Rows from block 11 of a small multi-label image tagger, named by matrix and row number. Rows with one number within an expert belong to one neuron, the router's apart. Each number is 200 + 20 x the weight over its row's rms, rounded and kept within 0 to 999. All counts start at 0.
After each expert's rows are labels from the 100 images, of 14976, where the router gives the expert most weight on average: "peak at" is the part of the image that holds the peak. Only what is clearly more common there than usual is listed. The data: photos of plants and fungi (iNaturalist).
# router: router (model.blocks.11.mlp.router.weight, 16x256, trained with AdamW), inputs 0-127
# up: expert up (model.blocks.11.mlp.up, 16x128x256), inputs 0-127
# down: expert down (model.blocks.11.mlp.down, 16x256x128, transposed), outputs 0-127

# expert 4
router.4,191,191,211,219,179,197,184,194,178,228,220,225,199,197,200,221,179,183,175,190,239,191,200,197,208,188,194,194,185,183,224,183,196,209,216,234,239,241,172,234,189,202,204,222,204,175,202,190,219,225,139,171,198,183,182,205,201,230,173,209,183,234,181,232,213,195,181,164,217,177,236,204,212,210,218,226,192,197,205,199,210,198,209,209,166,212,227,186,224,224,222,211,247,148,187,174,181,200,207,208,199,208,173,206,192,171,223,158,205,198,213,220,222,224,225,212,206,167,221,199,190,210,192,209,205,200,212,224
up.0,200,259,217,191,210,213,177,202,170,180,159,213,188,254,200,171,187,204,168,196,191,187,143,219,239,156,221,217,206,213,170,195,237,197,195,172,201,198,158,252,217,186,189,213,183,214,161,221,224,204,193,226,208,180,222,211,206,204,203,199,234,195,221,206,177,216,190,197,211,194,195,225,211,192,192,179,179,213,225,219,195,212,192,146,177,158,192,181,212,202,178,183,179,200,192,188,174,175,183,218,211,171,221,201,211,178,221,194,216,214,248,208,206,211,172,215,190,192,197,193,183,193,205,190,190,242,158,205
down.0,213,221,231,177,168,216,221,198,182,220,144,181,194,185,207,189,167,199,216,233,214,214,225,190,188,207,203,179,203,207,167,187,203,205,204,223,224,223,192,186,200,205,190,178,168,223,203,214,225,236,211,223,203,200,213,191,213,197,196,198,243,176,198,192,190,192,214,182,192,228,178,197,195,239,181,176,203,184,212,216,195,186,209,206,191,218,207,168,176,197,204,165,188,191,195,194,213,203,181,167,210,201,216,214,182,236,212,198,214,188,231,220,221,184,182,192,200,198,224,192,191,186,196,221,207,217,219,186
up.1,172,220,166,184,204,205,187,206,201,174,178,206,210,202,170,226,250,179,178,233,201,186,185,208,209,223,235,238,178,158,178,192,200,212,188,242,209,197,200,166,206,225,190,203,224,187,197,171,189,244,228,173,173,175,220,208,160,196,191,220,204,154,221,204,204,214,197,237,169,207,218,181,147,208,235,206,171,209,179,208,213,177,197,251,173,207,191,208,214,244,220,199,158,205,211,203,191,234,214,194,224,226,148,199,208,215,177,227,200,205,193,218,193,228,216,217,171,210,214,230,184,165,222,198,191,232,217,202
down.1,174,178,212,207,180,184,209,208,222,190,212,203,207,195,154,208,225,202,226,158,197,211,175,231,196,186,211,199,222,212,195,234,233,201,164,200,210,167,210,164,204,203,194,195,184,210,207,181,180,216,232,207,190,165,224,227,199,204,231,224,181,176,198,158,215,216,192,227,219,177,185,202,189,205,159,206,227,209,184,208,213,163,205,212,205,222,174,221,228,178,216,216,208,178,207,179,202,199,227,223,201,179,178,196,184,194,190,190,227,187,200,200,190,174,143,189,194,242,205,169,197,206,224,179,226,238,228,179
peak at: top centre

# expert 13
router.13,177,178,201,182,211,206,190,254,175,190,183,245,184,198,179,186,210,201,201,214,205,214,220,176,234,217,189,210,195,208,230,195,184,186,218,177,230,196,191,219,147,191,195,175,191,191,208,209,197,213,182,182,205,188,163,229,211,184,214,193,204,191,230,194,206,198,193,183,176,214,206,156,198,205,193,204,211,235,231,200,170,185,169,185,210,202,199,183,193,204,234,190,189,167,167,228,178,207,230,195,225,204,186,196,163,182,190,162,173,205,226,198,190,203,232,207,181,189,232,215,183,177,218,184,221,167,190,269
up.7,236,205,208,210,193,179,218,215,182,180,153,201,198,237,195,193,200,181,211,215,220,217,160,205,205,167,182,218,190,209,231,190,183,201,206,208,188,173,195,217,178,239,211,213,203,201,218,176,200,211,233,213,204,155,193,152,161,174,235,206,197,204,187,165,221,194,228,203,197,227,215,210,178,196,204,216,234,211,204,195,190,199,177,203,205,224,177,199,193,185,203,173,173,210,164,186,222,199,211,217,223,209,209,218,239,182,196,183,219,181,181,203,205,193,201,191,226,186,225,166,203,217,207,223,195,219,184,226
down.7,205,204,181,197,201,213,217,173,203,197,205,210,224,179,214,200,187,173,178,195,220,171,212,251,172,201,192,198,180,196,203,210,215,220,189,195,182,162,233,197,208,238,175,181,202,200,215,225,235,186,169,205,223,197,206,210,198,199,178,183,192,181,193,205,238,174,166,173,205,203,233,214,187,195,221,169,197,206,211,208,225,199,235,176,232,188,202,218,219,206,209,173,169,236,196,173,183,169,208,232,170,166,204,182,192,206,195,187,199,227,212,208,210,147,203,205,190,194,211,197,242,189,203,219,199,219,174,187
up.8,193,200,182,197,165,228,227,219,214,195,186,202,198,207,207,159,213,200,176,225,214,173,168,168,206,234,191,203,182,226,205,195,235,190,210,211,187,220,220,218,147,204,200,188,222,200,179,183,186,191,195,224,189,189,211,198,224,129,174,238,226,227,169,218,208,182,231,203,185,215,216,212,208,196,197,223,206,186,226,178,202,211,234,208,185,188,196,186,188,210,175,189,171,238,171,195,170,200,180,248,172,217,179,190,222,181,203,193,226,216,186,241,221,194,192,193,247,193,214,181,166,208,210,165,217,203,170,212
down.8,216,238,187,208,166,178,198,200,168,195,190,177,205,214,237,204,186,235,177,176,203,180,233,202,174,173,208,201,239,189,186,180,188,212,177,171,199,219,203,191,176,223,198,195,228,213,175,226,160,202,226,189,206,205,195,233,234,192,203,182,178,181,174,214,183,150,195,225,209,205,207,198,234,214,191,176,223,212,203,195,230,222,212,221,205,162,210,218,204,191,157,198,192,239,216,173,236,196,197,200,206,222,229,215,152,235,225,204,211,197,205,225,234,199,227,183,199,204,228,196,192,210,232,220,167,196,185,176
peak at: bottom right

# expert 0
router.0,184,187,223,200,203,165,142,198,193,214,169,201,172,195,190,213,224,176,175,201,205,186,186,199,184,218,234,212,217,215,221,163,188,234,188,212,204,174,211,221,215,189,211,223,198,216,216,219,178,190,209,195,188,225,190,204,187,229,206,251,241,193,236,184,177,191,173,223,188,184,193,218,206,208,190,178,209,171,232,221,207,201,202,156,208,180,196,182,188,159,196,191,225,226,252,189,215,180,213,213,194,206,204,207,206,215,225,180,223,169,189,204,223,192,197,200,160,186,203,257,209,194,223,175,197,237,214,248
up.7,187,181,167,176,159,196,198,222,234,202,229,206,217,197,186,182,198,164,233,215,180,196,222,181,166,213,190,180,214,219,204,191,211,198,223,210,166,224,213,215,204,177,194,168,173,194,216,221,237,212,246,231,206,175,196,197,235,224,180,192,196,214,214,176,205,190,182,185,204,248,181,191,199,217,225,178,234,208,179,192,184,225,175,163,217,168,206,218,204,190,169,180,229,197,172,175,242,214,206,212,182,189,184,172,200,212,221,193,244,205,191,222,207,226,200,205,206,201,201,219,180,218,230,210,212,186,182,229
down.7,223,203,198,224,189,198,202,213,178,220,175,210,201,179,231,182,210,204,206,182,189,184,200,171,198,222,230,236,199,206,204,215,235,209,192,238,187,210,226,158,188,183,228,186,224,203,172,197,184,230,188,205,207,221,188,173,222,219,182,211,204,167,179,203,163,214,217,183,213,171,245,212,172,208,217,188,162,200,203,217,190,209,170,216,206,217,197,197,207,208,214,193,196,186,172,177,220,189,243,225,196,210,161,216,207,197,182,196,215,152,244,225,203,200,222,207,206,195,172,201,170,195,202,192,178,213,221,182
up.8,193,192,189,223,182,196,209,173,231,190,186,188,203,221,229,215,206,185,185,192,209,184,191,177,227,210,235,196,185,217,215,217,241,204,181,214,193,200,214,155,196,212,191,194,181,188,199,225,205,202,221,179,176,221,173,222,202,206,177,193,205,195,202,200,192,193,208,191,180,188,189,213,196,199,222,203,160,215,212,186,200,182,190,225,190,191,219,220,165,168,198,183,227,214,191,211,203,188,203,192,237,201,209,199,187,225,219,254,249,219,206,224,169,197,208,175,167,142,203,218,208,227,202,197,213,195,235,201
down.8,190,196,160,174,212,225,210,214,197,185,191,191,197,224,177,183,175,211,227,212,234,198,139,204,205,177,228,180,200,201,179,165,229,190,199,195,213,204,202,178,233,178,213,205,213,192,187,180,179,214,183,199,210,190,178,189,177,219,201,221,190,201,229,199,208,208,192,234,193,218,171,154,222,187,214,208,181,223,211,222,172,207,229,217,181,182,206,195,262,214,207,199,213,200,217,192,215,217,181,177,214,165,194,221,221,193,203,259,180,199,235,191,208,212,231,166,198,197,217,212,193,180,239,225,203,199,208,195
peak at: top left

# expert 10
router.10,225,150,221,185,190,210,198,152,172,165,214,219,213,164,207,226,199,180,197,196,202,206,203,185,186,170,211,212,223,186,230,169,187,206,208,229,213,258,169,211,215,191,166,177,224,196,184,193,172,231,184,194,189,185,225,179,227,176,229,232,209,162,187,164,218,221,223,207,194,176,178,180,217,211,200,183,217,182,230,182,198,187,207,220,172,184,190,210,209,196,222,197,193,209,213,200,200,211,208,170,190,168,188,207,180,175,216,203,198,185,202,192,199,187,253,189,188,204,189,208,213,210,187,199,189,174,231,217
up.0,172,194,204,229,189,187,207,216,216,184,223,222,214,219,201,255,188,226,198,202,210,201,193,198,206,195,194,173,188,223,223,192,214,187,178,215,150,206,246,185,231,210,193,191,172,210,184,177,209,212,210,209,200,202,252,207,192,192,197,186,194,232,201,191,184,198,169,180,197,169,155,228,194,240,233,191,158,222,222,218,188,200,159,199,200,195,196,172,184,251,204,200,224,193,172,216,184,216,181,185,201,202,247,188,183,184,188,154,190,225,193,184,171,217,185,176,191,202,193,173,208,148,215,194,226,196,215,192
down.0,199,188,221,174,203,179,213,193,166,210,207,186,192,183,165,219,235,174,170,205,212,192,231,181,191,226,190,235,205,205,217,209,180,230,205,180,178,196,181,182,172,181,211,207,236,187,261,201,185,217,195,226,206,215,238,225,201,185,195,207,216,188,195,209,200,183,173,187,208,192,217,199,162,205,195,219,204,200,239,179,206,210,221,253,198,210,233,200,171,198,181,172,188,219,211,199,173,189,170,186,198,196,250,198,230,176,231,225,201,224,184,174,201,222,204,175,198,183,192,200,203,207,218,217,180,232,222,207
up.1,227,204,172,254,173,221,232,166,221,216,189,228,180,195,165,185,186,210,197,219,206,197,223,217,187,204,187,212,197,197,196,193,204,195,242,183,187,191,186,202,213,211,180,257,176,173,211,209,161,191,243,208,190,183,205,177,213,166,254,195,192,198,187,183,225,229,184,228,175,227,225,219,215,202,190,171,211,207,200,218,218,185,204,184,242,213,208,212,201,197,209,201,162,216,246,194,208,201,234,217,171,219,155,182,194,183,184,202,179,194,170,225,170,214,222,191,204,219,213,194,192,198,202,204,189,178,227,204
down.1,180,182,190,178,155,186,221,197,201,193,205,177,184,208,167,208,169,211,219,213,214,197,180,235,166,180,204,209,207,155,196,277,188,176,228,183,221,173,216,200,181,189,174,194,181,167,207,228,205,221,198,207,207,178,196,201,211,194,175,190,193,195,182,203,219,184,188,155,241,173,234,198,184,203,192,206,188,206,207,211,212,234,181,182,189,221,220,226,203,203,207,202,191,181,223,222,207,212,186,203,207,220,174,187,175,235,207,179,173,216,168,198,226,222,227,209,201,218,211,138,200,179,169,213,209,192,195,189
peak at: bottom right

# expert 1
router.1,175,182,195,187,182,214,183,186,221,176,206,199,213,214,160,210,218,182,215,229,208,204,200,192,187,218,197,230,190,191,210,174,184,187,198,212,184,223,197,207,209,188,176,219,207,187,223,198,197,226,176,178,208,190,207,210,201,180,223,212,207,204,169,234,219,182,196,199,195,174,207,175,181,171,195,223,230,204,217,200,185,220,224,192,197,182,257,172,213,164,185,204,194,167,193,182,165,190,192,242,222,222,203,195,190,184,234,190,235,216,206,197,225,199,226,216,218,202,222,192,175,196,207,193,203,180,202,183
up.7,179,171,205,210,227,200,194,187,230,166,196,191,154,200,160,228,212,202,180,248,193,211,235,198,215,219,212,224,166,175,212,218,181,195,177,218,221,168,218,160,187,218,174,207,187,222,216,167,176,227,203,177,190,201,208,201,190,204,207,243,165,193,212,182,171,191,206,212,190,188,200,194,195,199,197,173,201,196,212,188,213,180,183,164,219,182,201,196,178,150,213,175,176,201,191,229,191,179,196,223,218,214,226,189,220,223,224,225,182,172,199,236,192,214,211,205,197,167,199,174,211,208,195,211,187,198,220,187
down.7,204,173,216,202,218,176,212,201,231,203,189,197,146,173,218,165,191,169,202,183,197,177,218,229,143,218,212,213,159,187,223,238,156,193,210,203,187,194,180,194,191,229,203,234,230,205,180,221,206,164,200,217,198,220,184,195,179,198,210,177,162,200,179,250,216,179,187,201,196,194,232,214,179,219,250,208,183,217,219,193,218,193,210,215,213,176,191,205,192,214,231,207,197,214,202,197,165,210,238,175,202,205,214,229,223,191,207,211,180,206,230,223,202,208,210,202,200,162,179,199,207,201,190,213,181,164,229,198
up.8,201,224,226,174,238,196,228,188,203,224,198,218,213,185,178,181,213,192,187,186,188,200,139,193,220,210,213,234,244,196,203,209,172,236,196,203,207,177,211,188,211,223,219,210,183,168,230,195,184,183,202,182,195,210,201,203,216,186,193,195,191,147,235,161,220,205,191,227,205,204,178,190,215,202,169,203,200,253,221,162,206,224,214,191,204,196,197,184,211,171,200,200,194,196,217,200,229,206,201,209,222,215,207,222,198,185,211,162,175,188,183,212,244,195,200,204,213,204,164,196,180,213,171,188,197,198,189,195
down.8,179,206,197,199,181,189,188,201,191,182,202,183,210,196,196,210,221,156,200,192,229,196,231,204,201,201,186,183,192,196,194,175,171,258,216,181,205,207,214,216,232,225,173,179,201,217,185,233,188,188,210,247,181,171,234,239,205,174,201,237,193,216,182,177,212,208,225,198,215,162,218,202,191,209,200,216,205,188,189,182,165,207,211,213,194,200,191,160,186,202,231,224,202,182,212,216,177,185,193,186,192,239,193,194,212,168,221,235,176,220,210,171,187,195,191,189,189,195,192,198,217,187,242,198,230,169,204,208
peak at: top centre

# expert 12
router.12,171,206,197,196,181,217,218,184,190,168,207,224,226,213,218,204,205,200,164,175,222,211,202,202,200,188,181,198,188,193,202,199,183,200,189,187,197,207,209,178,184,191,216,167,198,192,149,171,182,200,178,261,186,204,221,205,159,197,195,182,219,186,185,200,208,202,208,232,169,207,175,229,182,231,185,209,203,151,192,212,198,206,169,230,195,196,201,175,154,209,210,192,165,191,182,205,179,172,181,160,212,165,197,203,244,182,226,219,212,202,227,200,210,193,207,194,170,196,208,202,160,163,180,222,205,172,222,173
up.0,199,250,188,194,196,188,210,220,173,188,178,201,203,210,201,184,198,192,221,164,178,188,216,234,202,196,171,196,209,238,189,186,171,225,198,174,217,236,174,197,186,180,204,201,208,221,209,190,177,215,179,221,217,232,201,211,170,171,189,174,208,189,226,202,245,218,197,178,229,238,216,229,220,208,226,215,212,189,193,214,193,206,190,185,174,217,181,193,178,182,214,211,169,171,188,166,163,218,212,193,174,201,202,187,191,188,187,201,190,192,153,214,189,203,197,201,193,215,212,220,207,204,203,206,248,159,190,175
down.0,213,194,214,142,227,174,197,180,227,240,185,213,237,190,195,195,137,200,221,219,200,190,213,210,186,206,203,200,179,183,222,207,184,218,234,180,198,198,207,207,236,171,218,209,184,173,208,179,201,182,220,207,174,208,191,232,217,212,205,170,232,224,201,223,205,207,211,209,202,237,232,210,215,189,229,186,180,200,191,185,180,183,186,189,189,174,199,196,179,170,198,221,229,192,219,204,218,216,181,189,217,188,195,200,198,191,218,205,215,226,213,216,192,198,186,206,196,214,231,190,217,199,199,181,198,198,185,217
up.1,171,239,180,196,177,191,220,199,200,171,228,197,199,174,214,220,243,186,179,175,184,189,187,186,175,181,211,207,163,177,212,168,186,212,211,217,229,221,208,229,179,192,222,176,186,231,180,217,210,187,244,186,210,211,190,166,210,195,221,207,225,193,227,176,219,189,181,219,211,221,214,197,201,187,211,169,199,217,224,199,202,170,229,175,185,208,186,189,180,196,208,207,213,187,194,203,184,186,221,196,171,216,196,213,167,224,168,189,228,197,243,196,209,181,212,178,197,191,195,180,176,201,201,201,209,243,210,196
down.1,180,158,238,209,215,210,200,205,212,186,188,219,171,185,161,246,208,232,208,204,188,207,191,172,205,173,190,211,205,224,243,234,244,201,214,190,224,201,194,215,192,164,189,198,190,233,180,230,203,192,188,178,231,195,187,159,215,176,221,240,199,183,192,200,211,197,177,190,194,167,175,185,171,174,192,203,204,221,153,172,181,221,201,209,223,164,193,217,201,182,245,214,187,193,212,219,178,170,208,192,227,147,210,206,194,245,173,218,251,201,205,166,225,166,185,184,193,237,216,198,204,163,199,191,185,208,200,199
peak at: centre

# expert 9
router.9,237,200,206,222,170,206,178,228,236,215,201,185,189,202,209,197,159,216,239,198,204,209,246,191,174,193,207,207,232,210,181,214,209,209,212,205,156,185,163,180,214,170,190,198,230,198,196,203,186,186,202,193,189,237,191,208,160,198,179,208,217,157,221,169,198,209,229,191,234,183,174,207,234,204,159,180,225,190,159,212,226,240,188,187,212,183,182,188,215,198,162,241,173,219,243,183,208,200,205,197,176,175,241,199,199,207,184,184,179,204,187,190,217,199,168,177,187,213,164,186,211,197,192,166,186,164,224,177
up.1,192,173,225,213,214,212,170,169,159,202,184,244,213,197,188,219,199,198,205,194,216,185,210,168,202,207,230,212,164,201,198,253,169,197,218,204,194,181,176,212,166,203,175,212,216,213,185,204,175,185,187,170,212,202,211,222,178,246,216,188,200,200,171,205,175,185,169,206,193,182,227,200,171,202,193,178,179,206,218,158,227,206,155,222,181,194,195,198,200,200,220,211,202,210,197,212,222,228,204,190,193,211,205,226,215,215,180,191,193,210,190,158,191,183,164,199,207,179,198,205,191,192,195,153,183,173,192,219
down.1,234,194,217,218,208,221,230,184,212,220,198,200,207,194,205,186,213,184,224,215,199,183,205,205,220,183,182,167,225,215,194,240,184,221,234,197,184,179,209,224,184,168,165,214,178,193,219,202,183,208,170,210,188,220,171,203,210,194,208,203,205,194,219,199,218,227,178,196,187,185,184,191,177,187,202,194,208,200,204,210,167,174,241,196,190,207,219,179,179,190,173,211,197,194,173,213,163,181,198,208,205,205,179,202,202,210,207,201,194,231,228,173,186,172,223,200,210,159,236,238,185,160,205,199,171,185,184,177
up.2,191,184,192,197,224,161,207,222,184,202,197,187,170,230,222,169,170,170,176,209,195,196,189,216,175,196,198,197,197,195,241,220,220,200,224,210,229,183,210,181,193,171,186,205,152,199,204,174,204,243,227,196,202,207,196,168,252,214,200,203,231,209,188,192,200,225,200,174,214,198,208,177,164,211,233,210,234,153,213,204,189,185,177,158,169,187,220,171,232,208,228,196,205,198,183,192,186,218,209,202,193,175,221,197,210,173,234,194,179,180,167,178,193,185,216,188,209,187,190,197,215,179,204,205,178,208,172,205
down.2,202,213,185,209,198,213,228,193,224,211,216,203,160,166,192,200,200,204,194,201,218,217,228,203,198,193,195,152,221,185,169,199,238,215,160,191,201,223,211,210,220,200,219,199,220,220,218,203,198,208,203,219,215,213,172,213,183,186,221,192,237,215,177,233,220,222,168,190,182,215,209,184,224,219,239,234,225,221,239,199,192,177,190,191,218,223,202,149,186,189,214,236,209,184,198,228,210,203,201,184,178,204,208,191,181,222,190,218,225,235,208,210,208,191,219,226,217,228,182,190,215,226,226,172,206,217,199,175
peak at: centre

# expert 11
router.11,186,178,213,147,232,251,177,195,194,177,178,201,199,181,181,188,227,181,211,218,223,221,183,181,175,245,187,208,179,208,261,193,227,200,210,194,191,195,181,244,204,162,232,203,202,188,238,223,213,208,239,188,217,218,169,222,199,179,217,184,181,194,191,224,211,184,181,194,212,183,192,178,173,172,199,186,207,248,247,184,182,215,188,190,223,202,212,192,224,181,172,177,185,182,186,199,202,190,223,213,193,208,224,186,208,177,190,195,199,224,201,230,207,178,233,182,163,206,219,195,189,211,193,164,204,194,213,205
up.0,207,173,205,204,152,182,196,169,201,194,173,210,189,241,216,225,216,179,181,183,261,192,213,228,222,164,185,210,193,200,196,208,205,224,183,217,214,194,201,183,194,265,182,186,168,187,183,209,189,213,195,217,181,200,173,205,190,240,198,191,196,153,214,213,224,188,213,171,213,171,231,180,203,204,185,218,184,198,174,180,169,182,206,224,200,221,204,217,208,201,219,183,180,168,206,179,186,199,222,195,195,193,206,214,204,183,179,208,208,231,192,210,188,213,199,186,236,199,190,189,202,202,210,213,204,203,227,187
down.0,185,197,192,245,193,181,164,158,196,229,208,236,214,217,206,221,203,186,192,195,224,189,224,210,192,174,205,211,194,197,202,187,191,204,197,255,209,223,168,169,206,185,187,195,211,210,203,159,198,200,203,214,210,207,171,196,164,199,187,202,174,188,213,221,188,205,199,188,196,224,154,170,192,190,226,150,200,168,185,251,178,225,209,240,240,194,231,160,225,192,192,213,204,188,215,230,216,171,202,183,162,188,197,207,214,219,183,212,188,169,185,187,184,195,196,211,209,219,166,205,212,157,234,207,226,199,219,218
up.1,211,186,204,161,212,202,228,179,189,231,174,146,176,188,227,162,197,189,214,199,184,203,241,205,210,213,197,195,195,192,195,201,230,205,184,185,203,238,187,206,240,182,192,180,219,193,189,217,179,205,198,224,208,211,236,215,208,200,234,201,222,181,203,207,223,190,238,221,209,193,171,179,196,240,206,183,212,199,185,226,214,212,165,155,234,189,184,233,193,229,180,195,170,219,207,218,200,184,183,205,175,206,168,205,178,219,200,221,208,188,182,201,216,169,214,211,230,180,208,188,197,175,190,195,243,231,224,201
down.1,172,173,194,212,174,234,183,246,227,200,219,185,196,203,216,184,213,224,224,230,199,205,191,189,216,164,193,192,189,193,226,202,210,219,216,218,210,195,204,214,191,205,180,176,171,210,200,187,213,131,203,191,196,200,181,232,192,169,219,214,198,226,215,200,201,164,206,192,232,148,198,181,169,200,211,211,210,219,147,219,200,193,197,215,195,188,223,212,183,214,221,187,253,173,167,196,233,195,216,196,200,202,211,215,226,210,205,225,198,210,216,200,190,174,209,211,204,211,198,203,193,184,165,239,207,213,221,181
peak at: bottom centre

# expert 2
router.2,206,204,212,246,261,223,194,218,181,178,227,195,190,197,222,214,206,248,211,228,200,176,190,206,184,173,191,172,205,224,209,179,205,204,189,195,193,202,184,167,207,204,233,184,208,248,194,198,219,192,173,177,204,200,222,205,163,149,222,208,241,159,196,186,209,175,200,172,171,215,192,205,182,227,185,241,182,200,207,221,226,178,204,192,265,198,235,226,187,162,227,191,207,227,170,176,220,197,186,211,204,230,196,206,229,193,202,180,187,197,189,209,160,174,204,182,186,229,202,187,223,202,211,162,227,198,199,200
up.7,206,252,201,195,187,171,155,191,229,190,202,187,184,229,246,189,234,188,213,196,175,187,179,191,230,209,193,178,213,202,204,223,202,207,229,178,220,219,147,216,188,215,208,183,193,207,221,198,167,220,186,194,208,201,238,210,203,194,190,227,201,225,172,238,197,201,163,221,211,215,197,207,152,200,196,179,210,138,211,214,215,178,223,198,241,198,238,220,201,220,191,180,224,220,191,194,153,203,246,181,189,222,173,170,208,210,215,198,158,187,198,198,186,180,211,182,195,194,200,195,196,203,169,204,189,212,212,188
down.7,196,185,222,178,207,192,217,168,205,188,230,171,190,225,196,192,188,209,229,212,196,186,222,240,183,212,195,180,201,230,198,193,215,198,186,209,188,211,182,215,199,178,200,191,238,223,196,231,185,179,192,189,193,203,211,198,221,173,215,182,224,196,220,270,240,218,190,222,170,178,204,206,219,155,227,215,201,199,188,214,170,219,193,176,201,186,238,230,165,200,204,202,190,206,181,222,178,237,198,197,177,199,214,224,193,216,190,196,180,171,204,217,181,201,222,182,198,222,160,198,204,226,185,208,239,210,199,212
up.8,190,225,188,191,131,205,212,181,188,219,212,170,208,208,170,187,194,218,210,201,196,173,195,204,189,209,209,177,212,193,218,168,172,154,208,211,188,226,178,190,185,197,193,209,206,196,180,208,220,191,178,189,178,185,220,233,201,206,171,218,186,149,191,200,199,192,176,201,214,207,217,230,202,192,218,223,186,175,203,191,175,172,178,211,192,217,194,203,185,193,223,217,171,190,196,193,180,192,191,187,197,214,181,190,208,206,190,197,197,200,226,208,194,201,201,184,209,204,174,220,211,196,189,213,202,219,212,212
down.8,203,186,182,203,215,183,155,188,224,153,216,208,191,189,173,211,189,212,199,202,203,175,207,195,212,203,201,200,218,224,176,210,200,182,222,204,234,206,240,167,194,210,175,203,215,249,199,217,221,205,188,190,180,203,220,208,197,183,187,203,201,226,224,196,172,185,236,223,187,148,173,176,191,235,225,203,203,178,208,214,192,211,224,242,175,188,204,161,219,201,222,193,189,194,202,180,212,197,194,194,166,211,218,212,203,201,232,206,176,180,185,235,191,205,184,207,205,188,192,178,227,206,185,204,227,231,193,221
peak at: centre

# expert 14
router.14,213,172,242,226,181,192,195,177,185,224,218,191,234,187,204,243,192,205,230,151,188,178,202,202,207,248,212,201,179,190,220,195,205,182,226,221,147,197,193,194,183,221,221,194,209,209,211,213,190,210,185,184,210,208,204,210,191,197,180,228,176,237,202,193,236,197,213,178,197,146,237,184,185,195,187,203,232,226,185,177,207,202,229,201,250,205,198,195,228,189,203,188,206,224,184,192,179,202,231,188,221,212,190,224,197,201,209,184,167,208,168,234,203,207,214,159,189,215,204,204,223,166,221,178,221,193,184,230
up.1,210,177,211,219,209,208,221,201,208,225,186,182,187,234,193,218,168,169,206,227,179,185,208,192,233,220,178,237,218,182,234,197,201,179,205,190,200,234,174,173,204,210,235,192,203,227,187,190,204,224,192,205,194,206,218,168,209,200,174,195,163,206,182,194,215,214,182,227,211,180,229,237,215,200,213,175,213,179,215,174,201,198,234,237,188,209,203,175,177,199,244,176,173,167,181,192,219,173,206,224,210,160,173,198,169,162,211,150,188,220,198,204,240,190,219,169,182,217,187,189,192,188,194,202,204,208,205,194
down.1,210,224,202,244,207,186,196,208,199,203,148,203,204,214,184,218,177,198,190,182,198,221,170,225,189,195,231,197,195,172,186,233,212,155,189,202,191,186,160,180,189,183,212,223,191,223,209,214,198,196,157,231,216,232,208,197,186,151,160,230,227,186,210,187,170,206,229,209,206,181,241,202,192,192,185,185,269,211,185,231,211,181,222,187,212,199,200,216,187,213,191,169,211,188,205,192,205,177,205,214,176,200,181,191,217,200,216,194,194,181,194,206,185,184,202,193,202,230,208,198,198,218,244,207,204,203,177,167
up.2,226,206,181,199,242,215,204,197,203,181,182,214,216,205,229,169,214,215,233,210,174,223,196,186,209,235,205,187,210,207,204,202,240,193,195,216,139,182,208,227,225,181,197,204,191,177,205,193,211,224,217,171,199,190,203,185,201,233,199,163,204,200,205,172,208,186,198,206,214,205,272,240,191,204,209,210,182,213,190,166,207,167,189,206,189,257,173,186,193,209,193,209,211,205,235,205,186,194,182,181,190,196,228,182,243,199,190,205,221,199,180,192,200,178,194,197,167,213,204,206,195,192,189,206,231,157,181,182
down.2,216,211,221,202,185,187,206,223,198,190,193,212,211,179,195,227,218,204,149,216,177,203,176,196,179,203,194,202,201,202,239,183,205,188,230,206,229,201,234,220,204,225,176,183,183,190,195,215,201,183,220,201,171,200,207,187,210,230,196,220,189,200,187,219,167,214,201,220,228,185,204,166,181,231,184,180,194,183,202,179,210,211,225,181,183,198,201,219,212,214,199,189,158,161,219,190,220,219,235,203,179,180,150,206,234,229,159,147,231,191,190,200,204,210,191,236,192,212,180,165,202,200,203,168,170,196,214,166
peak at: top centre